Rows from block 11 of the encoder of a small image VAE, named by matrix and row number. Rows with one number within an expert belong to one neuron, the router's apart. Each number is 500 + 40 x the weight over its row's rms, rounded and kept within 0 to 999. All counts start at 0. Numbers have three digits each. After the name is the row's rms in percent of the matrix's.
Before each expert's rows are labels from the 100 images, of 14976, where the router gives the expert most weight on average: "strongest on" is what is common among them; "colour at peak" is the nearest of a few named colours to the mean colour under the peak. Only what is clearly more common there than usual is listed. The data: photos of plants, animals and fungi (iNaturalist).
# router: router (encoder.blocks.11.mlp.router.weight, 16x128, trained with AdamW), inputs 0-127
# up: expert up (encoder.blocks.11.mlp.up, 16x64x128), inputs 0-127
# down: expert down (encoder.blocks.11.mlp.down, 16x128x64, transposed), outputs 0-127

# expert 0
strongest on: order Passeriformes
colour at peak: white
router.0 097:470533549487508508536461519513476543429551467478487424447465520491472499451516529445440575494466491448518551540475515517500438457454421533535494470541542564454486459504514485445495514515518419532506476497516538445463587498496501494386502513512430446542578481530449425551545515524530492517563506526546535468444496483479489472467409522522520482481456497601489567502559481519515514539484
up.0 091:482522506530474560505465543536442487498514512453492493495498447491485471505545527485497487470527453433385502509579462543533522499509581465547453544584455411499430533452510525566503487486538468526543548566446488508556372470491522547575455507497496594452430546458486491535568531511503527495487503472459456512478559494535516474498476539416533511500510535453511531479450505498492530484511
down.0 067:511575513558505470527545425488495440503440525479528466455512494468468478410519492497502503464502465544480502522518487421561405445557502526505561573527520573489504541575536510434438490504446453541552494456455518442529489506529527484516578541514527542464518471482459462514497503568471463529475460443535434545505474515511477465542550494439481595549434481469555533465547477532527491454511
up.1 108:491526494514567536472488549528461445489514451469531612499507526505514488412533499462499493491558451448456517592537478467539583516462519563516470479518510506501460502471543444508547454509513448523526397490524406531481499457531533545474461547523527540508496490413450476504508428433453447543467473466537521584530513536456554506528461491500489434504487547523492517543502565450570480521470
down.1 114:504526514426535458484407461464502468549535540536533486475487491504508540534459473513569477592479484454562528489451473451426432475542547437559493500435479518510517500448514493500501567494525419530530479442534460508470468493545519510517428525512517525450462534560560541508563525573562505473494512446482529419504474485548601492452538496468480505430497548551498475454523515452514573493484
up.2 100:489462485501451479569546452460525488454601486538554537486509514560435486483568492417483505543532526545441519532475488518533521515511526502475504468497492467497363468507450438505526463485488462479520575583498475449527494533473503541518474484545465508491540590455539502383520447488529508410509502466486504496506474510587522430491497504502504528428489485510496537507436549544521574505522
down.2 106:466492459600553401507427488509466516503531539517538570501495534502517520454532508540484483428516433483499505516563536498516490523480488568441555502454580433523555538553537486476466488548428533522540501482501494506440544499463430512582529531560506444544427408499469440464469472483499550506508514513507494548542498430491475518531533479505522450464537440477451501547463501466452537529436
up.3 129:480523503451520533493483498503511546513500559532488576489536409537462481504420518457481526498578500530401511558549442471563542548519557497498512582513534505518379479496546497467490442525463560471501499551510499443483523530482459617445490513445482526496533447459579472537469485406478536481544515454543487477495486431490468518543500527451478497520452477512495502520501423545509524519473
down.3 127:518471496440463453530457552493560488470497451497507429445452598518511503421535484554414478517523521549399572520529557518510474543486461482489536511487559529551541494478510575468489541478474464501501527425503491525511450499546480540508484438559504463578510532467528510475505543519469474470572493545536496556512488538539360441529479468502497454501496430465546452480512527470500491528530
up.4 074:545519474519464506482535511469479449500448504412481565493514447486474485540524480542538459521514524480476501519452468524464504491466525506445505450492545516458426532566490548495558525394477416495479546573445459497451455462528579581527515519464483517527468586542461523423452547530490476485449526577508522495548488549548538559528430540492521512501583531507473491546522461478448490466427
down.4 102:552433501435482502492527520540522571517460493519556529518500460565543483559517467509522503547534540478552436445474462411533516569570492454547496461547451499479464484486532457524513512500551495468474531442508530431497517447429559438485467485442501541528505486496491494453518506562503454471534508497390558453555546471502552407567535503565471437481496477505522498511525536470482438427521
up.5 087:535461483468435494469542551517524504498514576499453591521428498497429490477530473471421525490519536557419469587466471482593511489482578493523500459467479527474430525435536404477532530526505546442509441461524488541490446499498557560454511511550553521488425510502503455468491569480490511457488502541462519525575467497498497494505444539503487477516524595449526574480484465541501526519511
down.5 099:417477556504506518478489472475492424542506506599513476520486513510487472458436530427525471493447524554553552457474509481515518481461506467455466456498441571514539455503491477425507469469564535587477494556484496485496536464499544504500509532512461468519498514437465466492481479476491584506551540470487509524474471537477470540483430410539503548477525543524510476480617556638476504521549
up.6 067:532468483550499513478578519442599509500423443493463571532487493520461489478519478448534516496470512513533483555477597457489497569554528529489584525408456522481456506559508453523561529554466454540500477520525455479529487527484437571522476497490495528467462469524535522536506408512437461424438506475477539554558477470504592443450481466496463512548488474475468534510458463549486526526514
down.6 077:442498519556417515506505533501450472467541536452547461557570560449503480442498482487520496459469520619527533512517512503455523473408506521504520511486465538484439624521528454485581511499492514468476427445461492500502432467504529537527531445481486484486427567467502487592534508540488509491558470524500493481558529515458538449563505427515482481546418542465555489506504482483513537517466
up.7 120:537624503469528525506499471472507514495513505471521471536495468491542522492533501517510513536569464617467512502474514463460496430528531449489562525518462479472302551524471552464593492527463410521510519483402473492534470509506520591490511458511442533532576500483456544467448538485491487530438514486505475508529533474529499513506527493499503477498472499516517520489467475467482470553479
down.7 115:490484490576515509551510480506569571517474482541499494476462490530498551379516509502509534452457558463498476466492514413508516450517588516485457578473416543474592489484449421505454461526525515520509441510543515566521569515533458443518483523535522455494478453532554466498512467504466440458521502464526498494477529515512481442455585482500515525517575505409509507471466521488538591486455
up.8 080:503459473428534453415505468524538474528472492465513505499524504487442549506562505447502591546497534512498540527559552537437599416501550507538504512521489438502442554599495483492493561459521482514480477510498472495489490499473513578504463508530613470489442513474494507498469474504554402506475529506485455472540528451510597554522479503514410535492458526490452526463475528443517476525440
down.8 089:459494516550529487442486512497500460457490527518501485489561490528480542503477523570546485552490503442577463434412569504515449525576474491573496510482463583559566418460505448505515469506412506519486452473465495454521566518563402520573513593565539490496556484493487450488405463501559512525522489449526459515505473503483518522512502452467493531486508547496463514523415479480496513489461
up.9 109:497562453527494533452551549500444472502450500462495615493511575491497525413487508538492542494432517525512496536582512430484546522508524475514475554496459437514418515529449463510469479487518460534489462444523446507562513461501511561470400520578474481581461520540423473541477442524491513515518470504482515482540478563523583464477549507522469489489515471492498479476548494518547436552585
down.9 102:471483447520449564467490555480517423502548527489484485493446497455469487548493508528499578519492459521467487536580485556501467559459454526514531475499523484506428496517425536506500570509453497553586545523544475518542495522462545527495506453439504548473502468438473420527515577473440566566524512429473544497486539533526513510454448461531472531416539442580475433555491534508466451463526
up.10 098:510483569544451481508464515511552523454528482482520647493460491486515514500537485453470459495492537481482493611500530497483535493511478503606534587497500451486419560494578458492512507469472540558527436507502495477513455507457508542527467489541472511536411520496486395486470572459491452492453489535491484491560488511468560468518438474468547492487561505516513551511472487402555498509474
down.10 092:473525499461493476566537487578476454545539530509563481385495486541433501546458509511541475517490441524552463509406481474473535427551491447565508533513478504500574514497581475425586447467439443473546508485432524484507525520455549501494488549511526514450431481491449491542529459578520457468470507479506556477503474508512523526506539518499460464527414556539455511524556553503538469505488
up.11 085:454550537486486525503553511482483543463492515523551594476592483493491515553570518463527475582512545515409500442460422400506533500519511465470530469527540513484408498505440428509496509504509486474495452556549489453531477518503521560556442519458478504420447478463531505478540523512430489540507501466499570477502489498540513481482472482602515448543470502513519514525574478445561507495422
down.11 092:525539456479480583501464467449538562472561548528553516383466531479581502462499548442574551506509451476498474497482449561494485517526559494475445508483461525424504487535534503490488485496496475529546511556497525569542495505458478509485398454435445509551556526493519476470497510474531512521490560507485527549494495527501520454502529511517550475418461500410524469507432462529600476424517

# expert 13
strongest on: order Passeriformes
colour at peak: white
router.13 094:462500378513494490526463485346501479470471486458464525491478423443476498475563486497475524509492548460475478440469504497535493452470579542508475549455456566467536486492498438512530501449527403474493495469482454480459510509481471450431454479537454535514444515432507495417501501497509484490453508541451441481464480454486484486528447440513490470514462546473529593536488460522509513489416
up.0 081:505559510464525498472472523441520445480470529538473561456534493384537473532596497451590501422466486495526551480532527502528503479455524472481498464512463488501473510507475486585439532545514494512500505520488478504546507491467450647527496552422549456439478544508438451447501515445516503517461531541530484464436484531478570505519447525547524472501495588504497504494519556449555493505444
down.0 092:496499508494508501462533493461533562516558460548506561479489434531552486422519524499564490440462493500551495552483552427430512456500540553515533440521486583485509505562466520497552504457409485416542516483450482505463488531478611452464505523516432519559549579513566494466511518429560472464522461486528486489496504511505570518524457530529548461458469497533471482481461534414482504436485
up.1 115:538424553515515514419536460525529522546466450534521565469482528487453499552512534531483542488478480487455546584572487519447585502494458472515515457521484500490366520420519443529541527452467514512527472434492468485469501520515447641511404489514519503555460538507521547467481511425513466492430517439471513502508538518532546523519546515502470514478544527494489524501512448518476439483467
down.1 123:536514535478509503492509556491481565551503575494509476444462500476505542494500433512605585543422428461475421500496450477483380490444520455482519529481448535472449508424513508457557504561480413446592465519456515501498463521522516553523536498539502469534580483577495518475542495501536462495523497491436471484523487477497427477483508497524524455560525524481504544539487476512542552469547
up.2 075:422610520439491505541542416528520528517497516498503560529506520524431497547478492454492505491524561541467531452474468484507524456484466488489521470517501459555411526520476514533521514532453523508497559514487460545473495495510518614528468421527547490535481455456570505479518478467434510472473467490620517477474504475510530528510510467481428493545504519518492539426532574556491419436411
down.2 089:488484415443465504536455464444461497469530481531508455465478503431448533486511483476501435507467478527479501464495498501515392608477471473467519575513480527467510496486493419518533512460544547581516539515495507428527567483517515431513533486520482521493490482469505566523514470438612515467509518528496516555555467464474613489469456504540552509483554504553533475501460464551533581534565
up.3 114:457532510532541496494481567471518517473446488539503655543477546477485515491479449419481480513513440484517456480547591485533552496562539467512566501502536440477385520468499522514499515517469449494493409450522490485507511511526491580578427447524519497518452451444559491493477460542507513524508477501532564505517480493471572487478439515541465487468444495552500567442477462486488490544503
down.3 126:515569489602529460540485448473532503497482497459474489536575481543423439439475550458468462538471460459511518539459514503481490547460475501510484434447591417491461589553452505541509482471526569446555453531503510517524486443547494449478472493571565526463490499461517455530474443497489515503474513480563462446497570479507491533509413499535557517509541558503501522581549519468512479510443
up.4 081:511545494505530534467479520512467483517525511512538461465459514573401461511512472551494422546500556485481477478486516541483434449531485487499505512517542504538446549549492524478521467535441501513464525507465458467526457466513524644538480478549489432548471471478574509479490503529550466446555454462504537515483512490430549426546426486466552473488550491610421535479438528577492500530490
down.4 097:518577552441519484426493535501499484542432455464513491443440463506510445453499512548532512524544512448438605558517450421555468535511481508514490543476578444462481541507435508545545548570493481534496469464448484454514524509543490497500472499474429492536587473440484416502433511473521497518488460516487484490547452469545540613512525523530481513518428501531530502507498563457532515538511
up.5 075:482490519512483484480455459479426546536544516485529487487524541546480507493500533527529549539445444560395466543527470423497505555541562497518488451490511494541478425483493466586465501500516534473435442478519520502570489496506485645507475436508415476535508501465558480483474536520504541512557438455497535521499495492478644514497489528448512496496559534476492496418475454474489537517501
down.5 086:489552422495496512441478530472517504497508489497495522501508442507500496531497435543495483478467505598526617413454475513525529533478466526513521445476426449534532469505557532507534515423574451510490562488527494483517474469558489438488492581460494591580520522524406509448521478472444523489507501477467482470513509519514453553463577497483517551512436456508592530502470455554504516426507
up.6 092:530513498421487536543493487451536498515524513512508495499482485469417465516496491541531490563487511469507505498449524548509478471515511503494438538466503511522467461564431475490542524493522467540514561487468507475480443504500486791517490488523503507467511502473577496508522480515484522511479504447502506484477497510459551432511511517474564513472490481542501551459486464493488464548450
down.6 084:508457553509510495487501508476481486539462542503521471492494440486545487436461551460507566487389555419542459511490552545498550478452453495458514471467551552514589549572518499492506505534490555465523521554535519481441455511495467482541509523554532452550526461471448421474474457448473579530459554492547509534504474526528536514483483588465462538482436598479494455474486418456477468523472
up.7 105:485590531477492541530470521544487474551532537507515536498524483458524409495543499470525448519509492515509523508462535475532521466498549505536490505554458452438352544488495584570442517535496449526518470548507443521512551494454479593565533501582487532494512457567524462491505565460463534461506484440498439463495431467501581484484477506493487537506431465457443523450463455504531496481543
down.7 107:530470518469500471540537553514396469454491515516496482434399494547474505468477581482522462467543514459488564434461490498517517573510576533490475494524420507445492531537423481552425519512458541500513529552496496524490568482560496480566497497498430495507575506527435536499512511489499510520503534532501542441525493520516493456482481507425446495528578493511489477439535609451411537473507
up.8 128:449548497429506521466482549471473544497541544504532641459494461474437435480479492466535524480540586514575451547545510470506486464492512469570523490525478423511457532490392514516551539487506508454520482476442531452519484472483501584484509517551470565536491556456536539525456475489518499502444495439533495570497494509453586403547501564448466470484475518513478521480492509517534466504506
down.8 118:522445499453460505575467495526518519499464504491471509464541541498537459504476585461542498536467422456517509465535593505514474429430501443494535469484514496495580489549412531504522540515518532421594403562519532477492446513478454466519497451528523495475467498521560461432559531531485519520564486457532488583523460492491485481473504446569481520478555487486457446548509484521550435560526
up.9 107:487534509468519517485470512525475508505494462451497533476453454494518523538487460560490506510456532585556560445555420478430518519499519460476558531485597428518409512545555513453509489522474420548506490464507505489406557474485511606471455562507417461506507499494482452429487500474573458571460461495503525519486528513506576494535505517461495524521574517528506494520445508460562533509438
down.9 108:539537535442569493507507507449520544528509565587470536495550499555542442460530454448531538463504514478537483560505513486497467440481552437496430491478529418459477499546467467573493429499514521470477523409511501534505444462480569398545478528459463521476513504501511486441577475488507486520412523524503496509510473457516554509479523508555499513529564424449519476566536554484540455552440
up.10 107:513449490503511526550552483482516438498499439523506527487480517483482474473568484591490492470509479516509497504543455492454548480471506442498472463530498514427406517514463597558607514530510450517524504437496494492485525481479511575531571469597435517530558489506550504496419487512537506461502490508567564451450466469541534423528485559436489413527474545505536541430497470539499536463467
down.10 077:527538515450516411513513549557493448472553575487473498523492518497534502486568493446475497503533492471545489466476529519492433506553495546499507478525509464488515574516530450512583540538589525548554507562438547465467496383525494517504477498534519474502459490397547449503512457444464509492511500462520571458500496543454531488412431439585538476465507425490489488528527442496459488452522
up.11 122:510509484529509518483463510492507445484457410501494488487487501502443574428505479504523524482536518521442495519548466442501541488485544523517536490538493513506502561492455506477488555526540516491511530504561463591519490512476534613494449542554471451464475456486518519354467534486528522506493506491503509519469547431464626469509424586468499516470466508542569544401448446492458494496489
down.11 111:505500512416444536503516486564506514562435489531542603507529432521533481547519516460447519516523486443468500448548475487485527487552457541532409427541556464485537522517546455530497481461471425500509480509522579555521517442536553522512456464580465474514561489481476473467536417467435450529486518463460527545489519513531544559500507552519520491490571496498458468454490542440438425511528

# expert 8
strongest on: class Aves; order Passeriformes
colour at peak: white
router.8 098:494454441433518451518533559513489561565502605489508528535450454500436506608543514600540594514532512426461475546394512526510430475555520553507523501494469474491540437514525484551477534477544535483514510527493517497432530478508547507459515502542517442488523531573533505496507525467497490501495536504509531567473506460518444496486513568592527497497484502519511528465481474456507579564496
up.0 079:462487500499546526507449470557566550469465459516472489458454491533471509494552470572519450475511523535438550549597491493560567523511530533530471418489469572515456537540462501559464532483503461461456488491460480455471489482494535551503560448589483435494480418486539508434458498445526484511405475517497566518471520505505632472499484504473532441559511456488471470514496484495543556516507
down.0 075:414433494538450414506521502558500442541475504412464503549516474536537438494477511466468541564483510471542527472479528513489533490484471448440511516469518501521620482518514480502497467443531481467468473523526502554534530537521562459463495528538501444457493506483484530485556428572582512503498460513432493579482475483557496561529528436518535539472539518564525522562511473411458424541480
up.1 094:540534523513465494460447447452460483527505428522534467512495479502497465426548505457546459498546520547446523551485552492520571473520558480593502556488483510470452514545553512428543491482535528529483506537469400405505490512501585551506450470496488545455438473489487458491439456452492459518478521464510531490499509536560560460557494516493478475481508605490517455569477524523451555555419
down.1 097:513500475481495484451531459542535487508484500456544498531560464559501510471539490565470431511573574468541497454493451505509558489534490488497449452571476517489568500548554449477428478526468487461391551526498492562509473569525536488539557545469518531482568508500394501435521520502483474515492550518482522455467455513536487509442564462358447556468469519521473514467509506460538521467511
up.2 133:463556559496517498522533565493473486463488496452501541478554437501453518524508471506421510470505503539553524500505446476485547500571534497563486449480512508513410514505523428482525498499478475559504457411494484495502446512470516627509472505458488490494455532495628460494500451457511513472475517483445505528514523557529584522514452589374505519460523506448548585490513506524481512517461
down.2 116:474550515496440462458544459521543542507471470485459519450541475539510543571550474502560469480479506485464494440499465544490466493458499537473483476481414440545515473461468496557521503533497478544578498589429531463457503442528474523410514551508509525508502495476602471473436455384447504512534495545475539552539529507469513542512467462543551484463564539516539458540573567477450500481530
up.3 096:506495502533453512500502480486521461518474434508458486470473480407484522527539505526448487483463455478452544523638460506501503537479583483499467514523548543440378558465501544579541460490499459521492472465499435572584576485493417550542498463518473527441499462544468495486478451528542542462486450528524595480500558536435559468482534502510528521466522496538491504478540516527522482484496
down.3 097:496519473472519487554412520482488438512492462447501498507518464431588534505488493496457554557510486567476479480352475526506495497541543525493494531520529489506575486512449505462477567497519454569442483516477468453512490512567491538526530527476564472515510465477437551584465491534471473511553493496481445487462422522509445532566566510418518465558464527527520464478500455565493593492504
up.4 105:489475452473489494493435509546442474469492507521557554490532397507528511521477507476474520553534503592383478474551478494457531482520495512526532434501489457559459572550480524473481482473516511474526545503509455496520540573532588570486535503511496499539397523505414505517474559474521460523482511464521557455545503475500605520503477480515476406462550490487478426524454552495534481516439
down.4 106:498522526461461484484499514461526504535493513505487560440549519483492502491545488531542511522484461477558460563466547466509617489533425503492545503477512542448538439554529526513481445512402466436503551503447507497503496511490554470514457537527504503475503559474413487505475613512551454403481503477441493458494556469497522519464524540433456527477490445524462607508472579550455468546515
up.5 111:492528483489452485507500500507526506487491464524509482576511490492393483512533487463510564511423452624489530501500488510470596491503460532534514457468484564548390467537529496484498507494529450546561516487493487506488519465563462567491524518510460421475417459459490430514534528512514460456498486515597517531467450539485547485496407518531520491492485555520529458558460582453514552507438
down.5 128:488487515474478544561472469494519452485474445526531471547579517523475556421449496545475521446509538515394446551549529424491503527514532505489493525535559534532454468491497443493431460538554444517472484461503522541580509527452503413492517510539528497542526478501595475502518536517442481554549433475522525517431500474568548431484459523547423492546559473473489439517533488432513495474513
up.6 090:510519498475507542529509462469502497530553510458569483509408560518537516537578453492531535465432466544434533541568495445489523494483493505507524514471555414518413481518542522502506455456458505514516454563461451519512424501478481566594547457533479519550432525576498496544454511505476503578508471494442494503487558406505515454521485502504513483490570548484500577472422447479508487499445
down.6 099:534517536472505510534464504516519529465479512492557547498516459478492455409490503427498539540533517407473545458497462484564544481470429542528478471483551516459561576467540511440481524529462490592519574534532466506420510420506504485439486502536543522574479458456450473447483484488505578540518459506528477583499480538493464486564460516506548502513503514441571480461477444510557551471421
up.7 083:507431513466519527503533535468524508508501536535460533517445518512459519494531431494515513480505525456460516574455478483469605555451416468511532501564537521504441436460511436524495499524517465476572425457474532480568520546486476564412461559464518519492447485451567420505485475583438487514519481409502536534504445550502553501500430529528541515459531493490490547481478529522565486565510
down.7 102:487484469457540547472466616481556529518523504473503499491499534492473496487488514510497550529491553508519505556483491528507568486449578526578542565467490451482448466399511516436529523477417468475493470486468424448558475487533470497485439478521492568567477488500523521557507559491469506471473511500552442502517441493521540396520397517548503489492508437511522475544533599520521521477426
up.8 102:499517517484515523495508528455447508479492521560507480479466506487484525546537486516453552487590526600429429510466463488506661479525449471463548527534532501485507491494483492483448521487520503479519539477583483510519512529483548504506452497486471495499469466505544508546449499437491507493494440449521529478474453497537500497477378525437451616470494533469507536515535515528419555593440
down.8 091:531484494505478446526454458427529567530499479500524515480510484471531547478486506523520482485519481420518465513561543575466459536446527527537518535497526510419469530542471444497392519487526505505474544502625510488485502525474479564467478449551568488445533512510540546431480478531511460501531505464497500502484467486465450410522491494532487469423550508470548515467557502624555544407515
up.9 129:464552476536516535544505518508463544523489539455517517568439508537547452458588472471508443523465473505458452492497491526540494531434551505481490551474467530516482560433455638543521542477515457470551460491478469446492460522523523534456419483590474433474559551470522482471502548448488527490466459552498531482465473570475585539531492485504481543430505486483491525490493577438464550461488
down.9 121:573518481560518474485461506517514483535520517542477508504522513513464474458480475467447522505462484493619463458493494552484606538463500519503467486546416485468453449534511473553535493464495451536407548516506469466536506500495501421404556562540455542599520504528482454569527478491492463449493515510479483452500570579463524503443513551374508500502481521452500546520522519497499538514479
up.10 084:525516525517514440511525466515523506531552530470556493497514544494428512465473407525504539519462530565450430548522449457428529559517493537444531513562536443555450489491499515542455510559531434560499524418551457567495528496480505544544477437501497535505488425468547496436485542531508529518446553501527546502516454488463533534467483525412447513526547501504525539468474492392535483468416
down.10 088:494464497551458531615473586449439447505567471430488505503447469492535519541426541486522510556518489441552485561561567482500527475466433533476469587488532458446480496536495474473592536479465550445526506480554477486499539493442547520584533510463485481541498476541491472545430524451493459526552497496565435459504453499497465473469504470575520522482495492517537512489459445458486501541467
up.11 104:455479451543578530484470522565511465470583473528555468503535530474491511505530485500450454544424523473524505504544549503546516513483537517483557493487429492518410526605479490484511557491451448543515461479569396525452515479515517552442429453558469464451452473507460458501498541468504510520554494546532517506568459452490562490527477586450453503538485463454463499458435541557499515516496
down.11 095:492471525517465523448559565478495541463449525551444480489473505495532463469486521486468515494541549483499479429501478434426502516560436598591508564503543567418599445518539546483462459480526516489456515528542544525484522461483504514529410521535471461515417484441503552467489485509504494473516526487534589540488524530542510488501522511489483531508526494433429470528439477590476499431474

# expert 12
strongest on: class Aves
colour at peak: white
router.12 095:483503494509517469529477503428518537515547512480542546513490610539431511593565502465422566555499500469493445474515524488509471470570567557463490500497525518498559539513525444499453517534526540499514508546457563511470529507506510491461440461485490462433468459491596532541511524436511490490442504469594479497476507514521514523496503534562481492522498511576523516404607471450511530589520
up.0 086:563476534500514466530495492458520457533432498473501571475451453535542453478593519418440475460509506545462528547460573462495522470507505504469543439465554464505447551493520437529540492501503493476557451524419544489481442460478525574494542498528486479479487474464542510430590519509535448516550536447518554492532468563445525411513488513469468498531499520490530470535534604474543544437480
down.0 085:499405505592433498514465549530438542506526499485448480512514476448485494481529492431580500425436457536510532574468512551470549471520514436510477517469421537563464520520541496440556520541510456476529406466519517456509525476458491500459470499482467528449558545446513546542503530526567472458500510510492609528415526544548512505455533466495474544450557488496517536530474456513546527516505
up.1 093:494569509542547471463465541489513473448502517497540555457482480498535524526533517514514567534505544514458460467453490558522478435485519508424528494516447555581376535497499492507492502422461465557466478501514478438485524470509497576602539423428541508497476498493448552439581515512520491540573460452480484504567526552485546470489530567551489419469472535499485484501439502492459520472488
down.1 099:550503479525592516501529489493466514481591494503477536513521443525492519536561528460437478537481500507513520478461499482515492544570537459480524437494488482512526468544530531503435529525486484480515409457577530461477501571539530471510466537479473566459549509594389533489549510536479434489446461487429424538507518524463501417519538532483500535555452513419419539497493505486510550434459
up.2 110:487499494508499525543541500456578456478526471453516595503525438507551502458490483552496456566415458505431520478489497533517523495516558467493484544486554556525475503494489537499418416476470476488556483531465489570503530519461529592570497504492512460470442502506418545478526527462488522508502502410521544492475521483515587456502490473524557530432495481435510525468469606531501516472395
down.2 102:442555460435560511519482472496526468531548515484484572509546498531527496562446504454501526518518486501576532477433518508434485529497509461551476451494436407540456491548576490466460463588543434500551514481502486530502441531477521528475498511486531531448468509461439507499588465493564448495444506484502456496527593427547453438485529499469532490460474507476492541524539622516489553488501
up.3 085:482484521464510474530451523506488487503563507508523536491492508531500450490458555484457445582461473551464439509520491568538441514532592439481521489532451521522402530531527486496508591522506452498541474495458447473474504475513541569489522497545499525486515394498513480543475535531459506535548527525500519489590530545477585428442484443449544545488403492480454482455424566501474467463532
down.3 102:517552491467535419536472527541463472631486481532536478445458551581480493488424504487546421531487576505568556541550545511419489473432520473489496569517549527479530487494463519497415498468471533465525476505460517516491505449537530480459422501531478483471525544498608458490470467447528480466474492495504554558577448435509532434459506544520515481468512471473484507508494527476462481507528
up.4 104:527502522485561500462493498506493493462489485478495553461473475477474525533650489499505499558555533449445545510612490469501555518552490473497540521537445482485398507490532547536522482494430477547434506485492442531532534532475466545541525479537465556475468519453553410532489486563473529527497438477477499531513447498426561481535476499512522472461543454449541519435494432530486580529457
down.4 124:563495470504450533513490423501479497512496492530486440586495469551558471538464414434467491493427505446556579520507441438487501471520512511438480464519533439468523566517535529519519539484492487484543499479553502458488599532466546510486485505442473477455447512505564487516546446570560488437489486516562524571517520391532496523513563507537513567542450521507489450504446524472444467531490
up.5 091:509495450399462507543520524436444455496482467524521561496485489439429497414534531528518452493532509494450496484553496549467547492481564509597508503511500526543426505532546484526542485528501445544561483482470509471533498508571540624562454437569466501427447512505511525494429478501545538496494461472509480541494502526436570507524431552483537510493479469474486454500464573532445490468514
down.5 101:464483524444360505509493489507490452533503505478524488464493521431431451565550436514515488426505527537433427560492528512531574492529519521489447475576541498522470524447465546483514486524477514499490458491423472489500570497477586484493569446486547412476521509517524581508532546464481548487504530486515555500525465443571487525564514487530532486500451452555493525480532532523427474551474
up.6 086:506493510504556581571502507484559544484468509539495459500532502521452602463495501503549488490423458521469454524480515506574514555449552455448453503430483476487381573496530516486526546522478473426495516409505395455464478435572483571566405558504502473481507518488467466459526488474543489534523485511536523511525473492501546527531466546485535505497526477561503533473466453485522477484535
down.6 106:528541501522545448514506522498493531530489476482463478423459518448521481505536576428482551462518511504487561473512504436512416490498544489524498497521603542421388518441503541466447459504520534475462562431500511547474442517519496607463515468446505565434536520494504498520584550492557468540506597521511445524540506518488521511474530466458520451446524500441482535493497497530465496526439
up.7 113:490543500447504560509462542502499530539453534549510514557551459609538502453527474429520544457449495559453490489517485525471527590516540483574475545477423504545421533501537515491495539414470519497491494541511401438512530531473531587489489443524454472517470568477423524512529489439536504527466453535487552493518486449509543483513396475581495506486488481515520506530488454459480461506465
down.7 100:547446477500459501498486551510492439440512432473558505530510523424533505560511539516576505560476556489420475486522462513503457563562496520447482470463510477422562461459495448448450463542515511498559463463597454445483531507572469508527508507505480483483531532523486556554444456456487514493555468544528503491513569432526442459522534502557530493482569526480597511500439560485464467474473
up.8 083:505487464473496557543495509454495501515500541512450500517456465528496512509487439540448481470502501521422442499483532527541527430447551528538516550504456549510430509449533523589515414553482496500593490511507440515484421537507526553481478523510370499553504521513527491489488532473456512535499562453598523544538560467480577512491465485477472496502476455458523483456435572424525544445470
down.8 098:519565473490451485513508469553500519502493504438540480512446549517442490487537515579534519502486469526517504460503466424479413440442549522450478533503472515462495485464554522528461514512523428547486460474402495610511479560489514558453479500466512481452541564536442478452458537537508558547448498509529581503477474474506540432490434508488496526448533523452541567541533555553494593484469
up.9 116:489579490538506474552525516453561526487518523487489539537436459533540517503532500525499519569524523596474466577548563484539511469489494580554468506487438502581339487516529478402491488456510513531466423460432433487464487499501569560471503462476544482518497447471482499495493540517459483497495504513529566530525499471458555442515462515479489422511522527524503498474485442503465513482440
down.9 095:505547432469451502573463506440515504473534431526520516546478441471478528514584446532439500544495522474533458510595512512519590459524497542516522505456510516470559528532465535449507525471529496566514547480462489364543492469468514442559504598480470566464529511433445511494491485455451480502501473530444477481523488529514504518553535439473528549511449492558537552516504491484445422474491
up.10 105:488516497560499492495501491547511539577517518523533608551487457502490557470503482480455537460514576616460526591471513471471511513442512480525469447497436451516420539523461459493522611504480444461507448516503518450498465515495516533553529534543527507495484492481476479434533550508410524552493484514533470489503487457521602481515450444438522422502453474483474561445486542519486465515471
down.10 104:509543556513548532520463516492465473523482462511486538511524560469472489486462528449499480480429455570431607512535551476506441514472484554469528491581540534530502529468519454492473514491571540529534414531526406538496519484553424574487488485532500492496502515474484510463386577436461518541483439450497485513524457522467453429506493479551559509487439472445551540489495491488558562520489
up.11 109:475503505489466494531460530429504439526467483554512516487479448511414517509446474531497469485570514639511493521479549523523519454484502481543510449467574429517388498514494455518489486529483531508557500495583482551503438539567484554480448419564442539466516525498563468439437443517524485496548504538489503529502496528483594486522457535507484470543556477526479531460458499450463524512556
down.11 096:525568517484526548477474515463513504510526460495469515495573458413457492509485517487531541544472463454529511517467568514459531522471507519485459506466524624452455452572489464484441381445452480522507436585515508484502495525475546459469478497434484505498522526486434578542509533511569544482507527482524503527450487478448517466533536491542468573513566565533509490515425488497473414577508